From a checkpoint of a small image classifier.
Training: soap at rate 0.0048, 9000 steps.
Rows from expert 4 of block 7, named by matrix and row number. Rows with one number belong to one neuron. Each number is 200 + 30 x the weight over its row's rms, rounded and kept within 0 to 999. All counts start at 0. After the name is the row's rms in percent of the matrix's.
# up: expert up (model.blocks.7.mlp.up, 8x128x128), inputs 64-127
# down: expert down (model.blocks.7.mlp.down, 8x128x128, transposed), outputs 64-127
up.64,106,189,168,174,179,206,169,126,256,204,225,167,171,226,227,192,209,153,225,179,258,183,254,164,218,134,192,245,173,197,158,203,177,192,203,193,151,179,178,230,187,226,226,232,228,167,207,185,213,190,198,219,260,175,184,203,218,298,192,157,214,198,205,177,230
up.65,082,217,225,213,142,193,202,232,174,254,191,220,234,168,196,185,230,223,201,133,282,234,208,217,140,184,178,202,211,170,189,225,210,206,191,144,210,159,214,204,193,222,206,198,268,183,233,222,165,155,230,196,162,167,164,171,204,183,187,124,226,202,184,209,192
up.66,084,169,178,152,191,229,196,196,168,237,218,144,163,251,201,186,174,221,256,217,254,195,237,227,219,231,139,248,188,169,263,184,216,206,237,199,201,242,202,240,200,214,160,204,231,179,206,221,169,192,190,204,202,170,204,245,268,170,204,181,189,202,182,196,180
up.67,099,108,235,192,209,237,222,223,243,216,248,201,220,282,200,186,212,181,185,196,179,244,212,205,195,189,214,193,209,161,201,207,255,160,189,257,216,229,257,185,200,187,195,255,215,238,183,217,131,226,183,214,213,148,214,227,177,214,224,188,218,187,191,146,155
up.68,112,236,212,263,135,181,167,227,225,207,167,205,292,191,106,243,200,231,215,180,231,265,180,183,222,151,223,181,215,231,211,196,206,223,257,197,147,166,217,182,227,200,182,145,197,205,176,206,193,214,212,149,211,167,221,222,178,188,196,208,195,182,231,151,204
up.69,113,203,218,156,187,200,155,212,185,205,216,254,149,183,199,217,202,227,215,231,208,198,148,216,228,160,281,198,201,241,201,210,220,131,226,221,252,229,208,227,122,188,231,234,203,256,215,258,194,174,193,203,173,187,158,254,200,194,193,165,217,223,239,219,227
up.70,080,225,186,219,168,187,178,150,212,281,135,220,246,163,219,196,137,200,184,158,211,189,211,187,231,264,186,218,173,136,214,217,187,163,199,223,192,167,160,217,158,189,227,174,194,202,189,118,201,247,194,202,183,213,181,211,211,206,206,141,165,253,221,231,216
up.71,115,244,206,139,232,187,198,235,223,215,226,215,220,205,162,215,180,227,226,207,187,195,223,190,256,242,184,215,200,164,235,230,215,242,181,236,169,200,229,160,213,153,93,212,191,171,247,188,168,231,208,210,214,171,232,203,193,216,201,213,186,178,146,205,201
up.72,111,177,251,173,234,223,194,217,205,193,155,168,177,206,126,178,236,162,151,198,185,234,182,168,209,187,172,141,209,153,178,215,178,247,213,205,194,267,222,186,186,209,224,223,192,277,210,205,209,193,212,196,242,188,196,171,185,222,196,195,285,160,208,215,168
up.73,110,194,140,251,196,201,221,224,181,144,176,165,250,201,209,159,238,193,222,228,209,209,189,172,211,220,177,202,159,216,158,224,191,198,202,195,218,184,186,175,222,234,221,183,235,217,216,162,177,227,229,186,249,208,184,141,232,158,224,205,227,189,177,216,204
up.74,109,204,187,166,242,166,217,239,231,190,139,215,226,236,220,201,218,190,158,218,181,139,194,158,194,234,181,189,248,220,277,216,214,209,150,200,164,188,227,220,211,173,237,192,198,183,276,173,225,215,163,165,218,201,182,179,211,174,206,188,208,229,188,200,158
up.75,113,148,221,185,168,174,219,188,218,242,224,247,220,239,211,221,165,205,240,208,216,187,256,162,194,231,184,244,223,224,240,209,187,160,189,226,258,176,260,220,163,238,212,166,161,170,177,225,211,183,250,160,184,204,173,173,130,230,176,186,157,160,192,213,215
up.76,085,192,187,179,185,224,182,254,249,207,206,175,180,188,159,245,244,190,203,234,212,219,198,230,175,206,262,200,231,165,204,223,151,192,223,207,169,228,205,188,207,221,178,205,200,179,189,261,233,167,230,157,209,166,204,184,201,271,253,218,210,187,198,179,164
up.77,077,234,207,262,208,169,151,166,197,191,206,254,174,125,176,171,202,214,206,214,185,168,209,201,199,171,186,180,207,239,197,142,202,231,191,234,181,219,200,149,207,162,205,186,243,208,225,144,184,217,174,150,188,262,213,254,159,274,205,204,216,225,192,188,209
up.78,124,184,284,247,226,197,149,152,206,181,192,168,132,221,240,245,211,246,226,252,128,209,200,164,202,228,177,125,199,229,214,152,250,158,206,196,223,196,162,175,175,195,203,186,236,199,219,223,257,195,187,212,227,238,203,214,210,180,193,207,165,208,183,226,183
up.79,077,188,226,203,199,204,182,212,195,229,202,173,223,164,146,208,196,232,246,204,219,172,172,221,188,191,184,189,197,194,217,219,190,181,238,189,260,196,196,190,138,201,205,242,182,198,256,211,192,201,206,179,191,209,197,203,247,225,193,115,211,152,216,193,191
up.80,089,273,170,201,147,203,170,197,230,199,155,206,214,191,126,229,190,174,237,235,183,217,220,192,181,181,176,192,202,233,215,206,170,207,192,216,178,232,146,161,190,122,161,199,219,227,230,192,202,227,245,197,199,187,173,193,182,220,281,168,234,173,166,176,192
up.81,079,186,166,149,199,207,179,175,201,190,199,190,171,220,252,218,156,203,231,166,191,145,180,217,196,190,224,218,133,226,226,185,166,201,211,207,207,210,236,253,206,204,252,226,156,185,172,152,191,165,185,204,210,237,201,204,196,119,285,193,235,221,218,169,228
up.82,075,203,197,218,163,177,166,178,182,225,244,214,232,127,163,147,135,168,268,163,196,197,275,168,185,193,202,175,186,223,218,194,155,202,189,207,207,185,177,179,153,161,206,238,213,181,200,186,231,195,174,177,230,194,196,210,178,245,202,233,255,187,227,228,253
up.83,083,163,191,189,121,180,163,229,226,208,242,184,214,160,233,168,166,216,266,183,185,215,182,172,223,131,250,238,147,197,180,211,182,221,229,206,166,196,220,200,264,218,222,273,167,173,236,161,216,175,206,161,207,229,188,184,208,233,232,212,190,203,201,161,230
up.84,109,216,175,234,184,207,222,198,164,209,210,195,211,147,193,164,166,246,206,171,194,217,157,172,232,241,152,189,201,224,209,160,173,235,216,166,187,220,183,210,225,232,225,189,183,214,166,240,234,218,187,191,177,246,219,205,233,177,200,169,236,172,289,233,251
up.85,104,191,207,222,159,229,194,242,209,193,207,195,217,167,177,240,153,191,202,175,200,152,176,218,155,151,208,246,174,186,204,180,147,257,262,185,194,203,210,247,223,190,162,218,213,201,252,140,203,250,192,195,208,212,195,142,206,229,189,162,253,192,241,162,203
up.86,080,210,220,182,213,219,211,203,160,203,188,236,172,190,214,233,228,182,179,213,206,156,252,218,189,240,202,207,198,203,209,199,209,201,103,269,198,270,169,192,157,224,251,216,179,176,224,227,243,193,216,200,200,218,175,164,181,172,218,235,209,190,179,164,188
up.87,125,196,202,241,232,187,130,172,167,235,222,210,188,220,202,258,183,251,219,178,179,195,177,201,193,245,206,216,200,201,264,181,134,219,198,245,214,187,173,199,232,233,251,181,188,165,183,211,245,174,212,180,179,226,160,202,133,201,179,203,200,181,175,203,215
up.88,097,208,218,230,201,236,192,191,202,253,153,239,205,190,179,186,227,257,201,179,206,228,193,247,183,196,218,229,237,184,181,216,217,177,162,224,184,174,187,194,268,180,203,215,249,168,254,186,191,172,160,197,219,216,217,239,207,211,225,180,224,201,195,245,214
up.89,077,204,223,194,181,203,226,179,212,201,204,201,236,227,131,189,266,216,242,220,220,267,217,132,182,228,226,133,166,175,236,159,163,181,198,210,214,209,217,214,175,193,208,158,190,221,219,161,200,223,220,135,214,211,214,236,188,190,245,176,233,214,183,191,192
up.90,123,227,212,193,184,177,157,222,314,243,161,236,223,193,176,164,202,192,223,160,244,218,172,211,201,173,197,198,231,219,180,186,181,207,199,180,211,163,224,201,222,226,198,219,196,163,211,168,196,228,160,146,199,247,164,228,200,230,152,203,179,196,173,167,192
up.91,088,237,233,198,166,199,207,247,179,238,231,150,216,212,140,217,172,244,188,211,161,237,164,143,213,273,151,163,212,243,202,194,212,222,169,154,227,197,177,215,144,188,238,237,190,198,190,210,176,213,182,217,206,176,236,230,263,168,142,216,176,173,195,155,181
up.92,090,157,209,173,196,209,135,193,216,220,141,205,227,226,200,193,260,153,188,198,198,207,220,215,194,177,245,186,194,215,225,186,220,159,209,237,185,212,170,211,251,179,213,194,270,164,281,221,291,163,201,196,196,182,169,175,214,264,272,201,257,198,198,212,179
up.93,100,193,209,196,189,225,138,188,247,222,141,173,208,186,186,224,270,204,238,117,226,233,226,217,220,194,192,222,212,184,165,169,211,202,208,206,205,222,153,216,181,186,142,235,188,186,285,200,217,278,193,201,256,166,199,202,245,235,200,181,197,200,250,231,155
up.94,072,173,214,243,145,204,196,268,198,211,183,241,169,204,194,189,190,225,286,221,184,188,238,122,173,197,216,199,215,167,205,129,240,184,164,192,210,135,226,183,184,204,211,203,152,179,184,190,218,169,223,154,201,165,165,175,194,232,198,228,209,200,259,211,173
up.95,115,224,222,231,204,179,132,149,212,181,160,215,199,202,140,197,196,183,193,223,174,201,185,203,190,173,238,226,247,208,202,219,199,183,190,244,148,225,121,158,208,199,144,162,203,209,224,184,202,207,199,210,189,212,199,167,220,212,258,165,210,210,202,246,187
up.96,091,236,198,206,231,255,157,212,214,264,218,222,225,194,169,154,184,149,146,187,167,204,223,176,195,190,209,206,232,205,201,201,232,147,221,231,236,218,172,249,192,215,167,187,202,154,226,187,203,237,153,206,247,169,197,198,189,230,249,198,217,232,199,196,196
up.97,105,165,192,193,212,202,173,170,214,202,217,116,189,228,199,233,206,189,226,185,270,177,215,222,240,109,231,194,196,205,240,212,169,169,252,216,188,127,160,180,178,160,220,194,211,197,158,191,183,203,169,177,234,137,213,231,154,200,224,162,183,207,137,207,192
up.98,103,179,181,216,223,209,197,216,185,177,147,171,232,215,182,231,180,239,246,225,170,145,222,219,215,226,199,175,177,202,196,203,216,196,225,215,153,176,183,242,193,201,182,227,217,175,236,168,239,226,179,215,229,146,190,132,166,155,212,228,216,238,199,219,239
up.99,144,153,225,178,166,229,188,187,219,271,212,171,216,161,188,172,206,202,206,213,170,223,228,264,219,214,167,181,193,166,193,249,169,250,266,222,134,124,218,160,222,205,168,193,208,191,198,206,172,217,239,164,224,179,233,207,189,242,184,231,238,186,174,195,196
up.100,085,232,206,226,156,204,211,224,134,192,204,146,214,178,182,181,221,185,212,179,185,243,216,168,205,202,239,208,211,208,200,221,165,164,278,215,208,149,168,165,266,231,230,186,197,186,155,138,230,232,174,210,213,206,209,243,203,208,257,187,188,188,195,192,217
up.101,089,215,181,220,161,186,190,156,191,234,250,222,193,184,192,191,181,161,160,200,207,203,218,222,193,161,206,186,230,182,182,181,185,205,195,202,213,188,169,221,262,232,177,259,206,170,180,194,221,235,172,207,215,191,209,172,155,293,221,188,195,205,289,174,197
up.102,080,191,192,211,169,209,186,262,235,211,210,196,208,150,226,237,246,221,205,217,169,224,231,210,140,231,198,165,162,200,199,225,180,159,235,155,259,224,159,256,196,232,209,287,177,179,188,196,224,186,226,235,166,209,227,190,264,230,163,228,182,187,222,214,231
up.103,106,219,181,207,236,169,251,204,188,172,191,185,134,208,173,240,216,203,161,206,182,153,256,170,236,215,219,217,170,196,210,142,213,190,138,222,216,221,223,172,201,191,244,258,268,177,174,170,259,193,186,190,248,157,212,229,160,213,235,169,226,155,260,220,204
up.104,131,194,215,177,164,229,200,204,153,213,145,261,131,213,171,182,171,189,220,173,177,191,256,259,198,149,196,224,226,195,162,222,187,213,155,214,213,162,135,208,178,265,214,229,152,222,223,179,179,191,163,190,217,259,208,201,173,217,218,186,172,138,164,232,197
up.105,076,159,188,182,241,201,167,212,156,189,144,183,158,181,198,188,186,223,206,195,140,180,170,165,193,183,188,233,173,247,203,235,203,257,186,171,223,251,238,164,169,143,205,215,215,234,230,186,217,191,182,185,181,260,205,251,205,174,212,184,180,240,188,152,193
up.106,094,193,214,174,201,159,274,208,217,230,184,199,220,195,202,189,265,192,217,191,230,246,243,226,192,154,212,212,202,200,240,204,234,196,163,182,200,194,142,173,199,210,213,209,187,205,190,213,211,240,153,202,162,235,192,243,214,166,167,226,143,198,203,196,188
up.107,117,214,253,222,214,231,184,210,170,235,212,209,207,176,221,251,267,206,162,240,169,221,261,195,197,198,196,171,249,225,189,258,201,222,245,148,167,142,200,201,179,163,138,189,185,172,224,220,173,169,195,219,192,246,243,252,251,279,175,202,194,231,167,222,185
up.108,075,206,220,233,212,252,200,190,164,196,162,198,223,128,196,212,161,185,205,178,156,214,209,239,171,217,210,205,176,172,225,188,219,173,179,203,201,219,178,159,184,225,299,160,177,210,189,136,141,163,219,200,205,190,195,134,174,182,207,183,207,198,256,190,238
up.109,117,153,207,189,183,202,183,237,231,271,171,187,156,166,254,198,223,203,197,184,174,211,211,170,193,245,250,168,221,179,220,205,136,205,170,224,162,201,196,183,181,174,167,217,204,251,184,264,248,153,217,193,162,185,175,176,221,225,185,167,192,237,213,183,213
up.110,127,248,247,206,244,189,251,209,269,155,206,151,216,230,242,188,225,156,154,215,198,279,232,181,179,183,201,168,212,176,181,187,217,195,205,196,213,255,278,197,208,173,223,214,220,142,183,177,197,214,225,214,192,232,198,178,171,227,162,231,162,198,244,187,201
up.111,113,167,215,190,211,196,156,243,165,226,179,206,183,206,139,240,209,208,213,223,203,193,238,143,246,193,165,184,206,230,248,206,183,177,195,200,219,234,210,212,229,185,186,206,201,186,243,197,261,258,209,171,180,157,169,195,205,226,240,162,247,189,230,196,149
up.112,116,179,200,253,189,205,213,223,258,189,214,197,214,188,192,193,220,163,203,177,213,228,200,196,194,227,199,192,188,169,210,180,188,220,246,190,204,211,192,216,208,199,197,151,191,233,241,185,178,171,173,197,199,291,178,208,197,218,181,176,186,217,282,246,207
up.113,119,176,154,233,259,197,202,192,222,238,177,205,214,245,230,216,234,192,175,231,164,253,190,211,222,228,243,212,239,163,170,265,171,216,197,250,140,164,189,225,189,195,220,185,194,223,252,178,231,139,225,208,229,211,204,173,240,227,180,163,200,184,205,207,225
up.114,131,225,206,152,166,213,176,202,225,231,178,213,266,181,189,227,205,169,184,145,181,201,269,159,220,238,243,193,221,137,188,176,219,210,187,208,199,195,146,200,208,153,162,235,155,177,233,237,184,163,198,228,190,260,159,215,259,222,186,170,225,186,242,191,180
up.115,092,238,201,204,165,199,134,162,185,233,190,242,169,158,244,177,201,217,217,163,170,196,209,188,196,207,193,227,142,226,175,188,248,158,226,212,178,242,141,208,204,198,187,174,205,206,246,224,126,195,181,211,167,154,161,214,254,148,188,163,189,209,238,241,178
up.116,110,197,230,214,164,196,172,177,192,249,203,186,176,144,200,167,189,233,178,198,178,139,181,204,188,225,193,209,199,187,167,157,216,172,197,188,268,207,167,170,187,239,169,230,229,187,197,237,201,208,181,201,273,196,200,181,189,163,148,215,209,193,189,260,197
down.64,111,229,181,173,233,163,189,238,243,222,150,169,201,140,179,195,208,237,207,229,200,169,219,169,190,189,264,157,239,210,167,176,244,212,211,249,227,165,219,213,168,191,214,211,153,210,241,209,134,162,221,193,177,196,196,202,188,199,217,230,171,227,158,157,130
down.65,079,192,237,190,161,208,205,209,173,217,214,202,178,230,135,199,234,196,200,224,223,165,200,230,184,164,184,212,224,195,251,178,193,231,199,139,161,287,246,188,228,189,220,187,170,207,164,167,218,246,211,187,210,191,188,187,238,274,120,188,192,233,201,227,229
down.66,095,165,207,265,183,230,228,204,168,194,251,219,213,210,224,147,174,188,189,217,204,177,152,190,249,192,140,238,180,238,183,160,203,127,217,172,170,217,210,176,199,193,216,231,241,249,206,236,211,148,183,243,208,178,212,212,248,176,234,161,207,213,235,257,199
down.67,112,243,140,216,176,201,230,257,203,184,209,209,251,180,219,197,236,226,185,176,180,176,174,194,227,214,300,200,199,233,181,176,181,208,218,175,157,197,197,193,202,172,211,176,202,235,187,227,181,146,249,250,195,188,184,190,182,166,165,222,217,207,240,169,190
down.68,113,227,176,136,192,236,214,159,157,194,187,232,206,159,239,192,193,201,204,181,168,208,200,163,228,238,217,219,153,201,158,215,240,192,187,228,196,201,213,266,256,183,227,130,180,198,189,192,184,187,198,240,168,212,190,244,197,180,193,225,169,209,213,189,265
down.69,097,207,192,141,212,186,165,194,206,228,243,161,241,187,196,164,216,145,203,227,176,198,198,164,172,223,121,223,230,202,209,248,203,201,196,213,219,198,249,214,218,162,252,191,238,228,258,211,234,247,190,212,206,224,245,206,214,195,201,178,141,185,214,180,198
down.70,099,228,256,200,189,150,202,150,238,191,176,216,227,244,202,198,182,144,207,165,200,196,161,229,225,151,232,173,224,213,143,183,192,169,229,261,155,184,241,175,160,239,192,178,200,177,156,258,155,140,229,215,269,211,191,198,236,168,200,204,226,192,221,192,151
down.71,100,219,137,176,204,189,220,201,226,160,185,219,229,251,209,231,217,201,279,263,218,183,212,177,220,196,205,219,237,161,201,215,220,199,156,234,210,252,174,195,209,253,173,203,225,209,223,239,216,145,206,243,204,184,207,231,223,154,194,159,160,164,192,232,199
down.72,106,200,196,204,211,239,227,162,222,245,222,174,268,180,208,200,183,198,172,188,255,196,258,189,235,236,207,217,188,192,195,146,191,181,175,173,230,209,253,183,236,209,195,159,173,222,164,171,145,244,213,243,242,163,247,175,205,181,164,181,241,232,220,243,244
down.73,121,240,210,208,209,171,183,195,217,196,198,200,276,180,201,211,197,158,182,149,260,173,212,232,205,215,184,189,250,200,161,166,138,145,232,220,220,149,240,229,160,216,226,233,192,175,197,135,175,171,201,207,231,183,227,195,151,208,176,229,135,212,219,190,203
down.74,116,209,205,178,174,182,216,256,194,211,204,203,189,158,239,220,205,165,211,217,221,207,249,178,197,249,219,185,195,188,191,156,189,147,192,229,208,204,208,230,194,189,236,197,195,199,202,132,222,202,221,168,212,184,205,279,215,184,261,159,187,175,215,213,229
down.75,098,202,226,213,251,179,155,184,210,242,182,188,128,227,238,174,155,164,235,155,185,236,230,197,236,193,246,189,232,192,199,190,224,198,169,239,154,199,192,263,221,180,223,227,211,244,213,230,201,231,194,166,192,233,186,212,241,184,165,165,156,179,228,164,200
down.76,087,164,218,157,278,218,225,222,204,217,167,171,196,170,230,168,190,232,203,215,153,209,182,184,225,183,214,188,192,161,240,224,231,250,210,170,179,161,195,190,210,178,220,248,166,174,177,221,224,175,236,220,184,221,204,273,218,190,207,178,184,251,217,199,238
down.77,090,235,216,186,232,223,187,174,246,252,109,169,191,243,213,163,174,170,192,193,220,189,202,194,227,230,211,179,194,178,226,196,186,204,201,162,191,211,191,219,233,275,199,158,151,176,177,217,162,202,201,175,206,172,195,239,190,167,169,199,184,224,183,253,239
down.78,120,171,198,221,222,152,195,191,204,219,204,251,207,201,180,176,200,165,160,220,208,237,199,228,188,237,173,181,189,153,315,177,208,186,258,209,181,148,249,197,138,179,162,158,190,196,186,210,216,229,204,205,260,220,215,183,169,177,236,185,227,236,212,222,213
down.79,075,201,178,195,156,158,191,200,229,208,227,218,156,180,233,185,185,134,215,201,171,179,187,198,177,212,212,244,262,204,235,240,224,227,231,237,218,234,217,163,167,146,203,214,200,164,222,243,201,228,207,151,234,168,175,241,237,233,257,194,139,212,192,159,187
down.80,098,213,240,206,225,231,173,236,192,184,141,191,204,246,190,142,206,214,223,218,215,166,218,190,294,207,179,252,203,206,204,193,206,190,149,196,223,214,173,210,219,205,169,211,151,204,175,246,166,222,209,167,147,175,187,204,156,196,160,160,137,193,202,227,152
down.81,089,238,224,234,195,198,220,239,244,208,180,238,183,248,161,198,235,215,194,211,187,184,199,179,188,158,220,179,236,188,179,223,180,115,155,186,153,167,201,190,189,210,218,210,229,249,197,227,171,214,235,219,196,156,219,226,236,187,159,181,205,185,215,242,210
down.82,087,178,212,207,187,192,211,217,234,266,202,189,178,208,170,191,215,214,218,202,196,219,180,215,249,208,230,212,160,197,190,210,234,181,162,148,172,188,162,229,212,247,220,138,225,175,189,212,196,207,204,191,199,171,245,203,187,196,200,194,180,199,174,245,136
down.83,086,201,190,236,215,184,201,159,216,205,192,209,180,175,213,183,155,162,221,200,209,228,217,152,121,206,178,184,169,195,219,175,196,183,209,245,215,244,187,257,205,264,192,172,218,200,179,202,205,216,203,193,244,207,219,185,167,163,240,219,167,168,181,188,199
down.84,098,220,196,253,186,203,196,195,226,204,231,194,222,221,207,156,159,187,200,200,224,212,213,190,146,198,211,178,222,209,202,156,183,223,155,233,236,148,194,198,155,204,226,253,199,240,149,193,150,180,191,191,222,156,212,235,158,219,192,192,194,272,231,207,171
down.85,103,253,243,240,256,229,173,209,204,195,189,223,175,159,199,201,175,214,239,232,190,196,220,158,213,173,177,218,232,240,205,183,154,230,132,207,195,209,189,248,188,200,201,167,123,167,151,186,249,187,233,212,177,208,175,184,211,207,220,245,172,169,185,252,226
down.86,078,136,195,203,148,244,212,238,161,224,198,161,178,216,151,187,191,159,169,190,201,264,161,183,229,211,207,261,206,182,243,137,217,207,197,232,208,148,154,185,236,168,216,147,195,189,184,170,200,201,231,167,232,199,234,163,234,185,133,200,208,163,177,262,201
down.87,104,208,213,191,198,204,150,239,219,219,192,195,213,193,186,210,182,168,290,169,221,186,164,234,201,223,191,202,200,264,249,214,202,247,220,278,252,234,207,242,243,208,175,230,187,217,174,214,152,239,163,201,199,188,222,228,132,190,189,206,183,183,191,208,156
down.88,104,174,134,192,171,256,196,187,187,227,236,212,206,173,187,238,168,243,219,233,171,228,199,214,188,167,166,248,140,187,185,235,206,194,188,202,230,267,169,190,208,165,182,165,233,230,201,190,212,230,223,207,196,176,198,156,235,191,162,210,241,194,227,249,191
down.89,093,206,177,190,202,185,258,211,242,250,215,235,161,179,205,174,221,215,192,173,222,208,187,159,237,202,222,213,164,170,177,174,274,185,211,183,249,153,153,164,158,217,200,177,193,161,144,171,233,198,220,153,160,174,215,196,187,162,188,192,231,203,231,299,149
down.90,110,223,169,213,222,192,237,150,215,229,170,199,162,213,205,222,170,244,200,180,192,188,200,167,197,214,234,203,224,218,182,236,214,198,205,236,161,206,151,227,180,219,252,202,178,210,159,173,219,246,202,155,186,211,176,204,208,178,183,289,190,186,205,199,141
down.91,091,129,205,197,198,162,168,218,168,162,228,224,189,208,223,178,188,192,221,180,182,160,200,249,182,192,169,225,213,143,152,225,206,199,218,218,247,156,212,247,228,188,177,214,196,167,156,229,171,210,165,194,184,184,202,235,204,177,250,198,233,231,236,217,216
down.92,097,270,171,185,245,260,210,169,224,259,153,220,177,222,217,200,161,206,201,208,222,257,184,160,195,201,197,208,158,216,228,187,173,234,160,192,141,188,156,183,215,231,144,187,209,243,197,193,184,227,208,182,184,199,223,222,163,186,167,213,160,221,162,163,208
down.93,105,244,184,137,215,202,189,162,202,247,221,198,242,228,211,181,220,171,190,233,207,219,172,210,256,240,129,207,186,191,162,201,196,171,227,166,214,221,178,210,238,171,181,203,232,206,222,158,212,196,189,206,174,223,158,171,163,176,185,202,198,181,154,187,137
down.94,086,205,223,159,236,252,156,107,219,201,192,255,206,195,215,167,149,182,181,206,138,142,179,244,245,266,261,216,256,196,195,193,271,220,187,214,192,195,177,198,228,192,230,240,193,206,240,218,201,177,217,198,187,191,229,214,196,158,232,172,151,183,172,156,195
down.95,102,218,169,191,221,202,193,178,241,230,169,197,192,209,201,221,226,220,233,197,228,237,192,177,176,159,207,190,175,193,173,155,212,207,161,163,249,194,185,198,196,204,176,234,237,176,204,224,279,240,226,220,238,245,130,226,225,203,149,146,218,225,219,170,181
down.96,089,185,243,182,253,184,226,192,239,275,185,159,191,193,220,220,240,185,220,205,188,200,162,237,265,210,227,191,221,182,170,180,217,225,173,189,165,156,186,168,205,224,190,186,162,211,194,170,200,208,270,201,235,159,175,207,212,181,153,209,220,274,157,166,138
down.97,108,191,158,206,197,187,171,190,200,211,210,179,228,171,188,174,157,250,199,191,194,198,178,180,219,213,237,202,207,186,147,171,258,203,204,197,195,172,180,207,201,181,194,232,212,238,210,216,195,190,220,220,238,200,243,222,248,178,137,189,189,217,236,160,190
down.98,099,179,202,205,184,180,175,173,188,171,173,197,226,158,210,231,203,240,215,230,201,220,248,172,203,238,192,236,231,211,235,207,237,171,152,211,149,203,195,212,228,190,182,141,267,268,214,221,199,241,212,227,186,207,223,176,218,178,186,252,216,155,232,229,212
down.99,111,184,251,203,195,181,233,177,238,186,226,228,155,175,186,225,205,203,215,218,218,179,204,224,203,182,172,261,191,251,204,237,234,198,136,196,166,198,218,152,221,198,190,160,209,205,172,197,200,226,209,235,225,188,174,205,222,136,153,210,190,205,248,243,216
down.100,091,182,237,232,212,239,181,208,177,260,182,174,205,248,175,184,142,199,173,180,183,177,227,198,208,198,223,201,178,157,197,187,241,228,226,215,182,173,258,240,197,231,205,152,184,192,172,145,203,230,196,166,273,119,199,182,213,242,177,182,202,245,208,184,199
down.101,086,219,222,177,150,220,166,212,185,208,209,233,222,196,233,184,186,168,206,210,214,212,235,254,248,204,229,217,205,264,196,192,226,214,252,151,164,165,208,205,168,215,133,195,187,239,205,197,189,207,238,173,181,221,198,195,168,147,198,188,220,207,152,256,146
down.102,075,215,186,238,250,182,146,203,230,246,185,198,209,180,179,178,209,141,153,213,212,216,215,193,187,222,206,178,193,212,226,232,239,201,209,209,188,240,219,201,180,162,212,191,212,157,235,166,156,235,221,173,199,208,191,243,106,166,227,151,141,219,162,152,176
down.103,105,203,209,211,243,193,177,215,166,237,158,179,239,211,150,196,175,174,204,235,222,205,277,232,208,191,182,211,207,166,169,247,241,199,193,238,194,205,174,149,201,161,222,191,136,229,246,169,204,205,189,258,204,186,209,180,255,200,234,208,221,206,183,180,177
down.104,112,230,167,196,196,175,193,168,172,173,238,241,211,139,178,210,230,231,227,183,192,207,154,208,177,228,213,206,155,140,191,164,218,232,181,210,247,177,210,209,181,157,175,170,219,200,219,185,175,189,214,209,159,224,171,201,234,200,157,203,232,233,247,177,254
down.105,092,275,153,188,186,249,179,212,223,244,206,169,228,247,207,225,162,251,178,228,204,173,169,204,257,237,195,220,220,181,201,226,165,187,185,193,262,166,198,176,211,232,261,263,188,189,191,220,198,183,172,197,224,189,242,170,215,201,244,165,185,174,209,231,220
down.106,108,193,166,206,272,212,249,233,156,203,250,168,198,223,189,233,183,142,222,203,208,152,206,214,247,260,184,133,161,243,165,190,208,174,206,211,234,201,205,235,196,181,212,201,186,159,191,183,209,225,204,206,230,200,197,194,173,199,170,208,212,222,170,202,159
down.107,104,222,276,241,211,208,173,197,206,221,214,196,184,185,255,207,194,192,202,246,203,184,226,235,207,202,180,173,191,190,252,173,199,253,198,211,121,238,174,205,204,207,253,161,182,203,221,195,254,214,217,217,158,175,157,158,230,198,229,148,182,239,200,215,235
down.108,081,178,132,215,201,224,196,203,172,204,250,235,232,227,221,210,208,221,255,206,231,209,173,208,214,233,191,198,149,151,187,212,183,228,210,177,243,204,201,160,222,166,147,203,200,206,199,232,177,206,145,148,183,170,245,205,190,225,184,224,217,195,197,188,201
down.109,105,224,201,202,201,226,270,132,197,292,241,219,176,204,171,197,171,241,201,194,267,196,157,218,162,190,145,158,171,175,192,199,261,193,172,158,171,146,187,214,191,213,181,150,233,147,207,161,199,236,178,184,165,208,181,201,211,213,195,204,206,157,239,240,227
down.110,112,155,183,185,238,193,179,239,156,210,200,228,187,174,196,184,196,212,167,237,238,164,208,211,229,217,174,185,177,208,171,222,190,213,219,172,203,239,184,204,214,202,213,189,175,255,213,213,180,189,157,210,171,197,155,154,207,137,245,228,204,181,221,214,191
down.111,106,219,155,222,210,252,210,181,240,255,178,128,202,228,202,204,129,225,205,195,216,223,182,161,241,174,208,182,231,216,182,170,173,203,182,228,220,164,157,218,230,177,203,175,201,202,199,180,231,195,253,234,205,187,216,224,166,165,199,188,123,226,152,241,190
down.112,095,175,291,186,225,177,177,189,197,234,216,206,169,191,192,160,190,199,169,235,208,239,179,228,177,227,209,239,190,207,231,215,273,159,188,177,186,200,196,218,230,220,193,137,178,200,184,191,243,193,246,185,201,253,204,205,201,228,158,216,189,178,268,215,214
down.113,114,208,236,98,201,164,217,249,224,223,215,223,193,172,233,159,219,233,204,121,235,184,158,231,172,172,217,156,104,189,207,178,200,182,232,171,199,142,207,220,188,188,188,138,218,187,139,191,197,206,200,177,186,211,222,187,219,175,178,190,204,206,218,162,219
down.114,120,227,212,158,213,188,171,165,166,210,214,203,246,259,178,203,185,216,192,221,209,260,196,192,176,198,213,214,266,134,194,247,204,160,222,189,211,206,203,193,199,198,170,192,195,175,204,168,275,234,229,236,198,203,222,222,204,196,201,138,187,206,163,120,168
down.115,093,206,216,152,225,204,176,212,224,223,196,218,175,214,170,215,188,177,244,184,237,203,241,253,204,148,219,203,246,184,148,232,177,128,169,225,200,193,220,190,212,181,226,193,206,175,170,192,208,180,253,208,172,199,191,199,140,259,259,157,203,213,156,193,193
down.116,102,183,239,231,181,197,239,149,187,186,218,181,191,169,172,183,159,233,230,153,181,166,170,197,212,241,190,195,244,203,182,246,222,222,209,194,194,156,203,181,199,198,175,215,246,183,192,174,237,171,221,173,182,207,198,164,203,223,190,230,230,186,252,243,218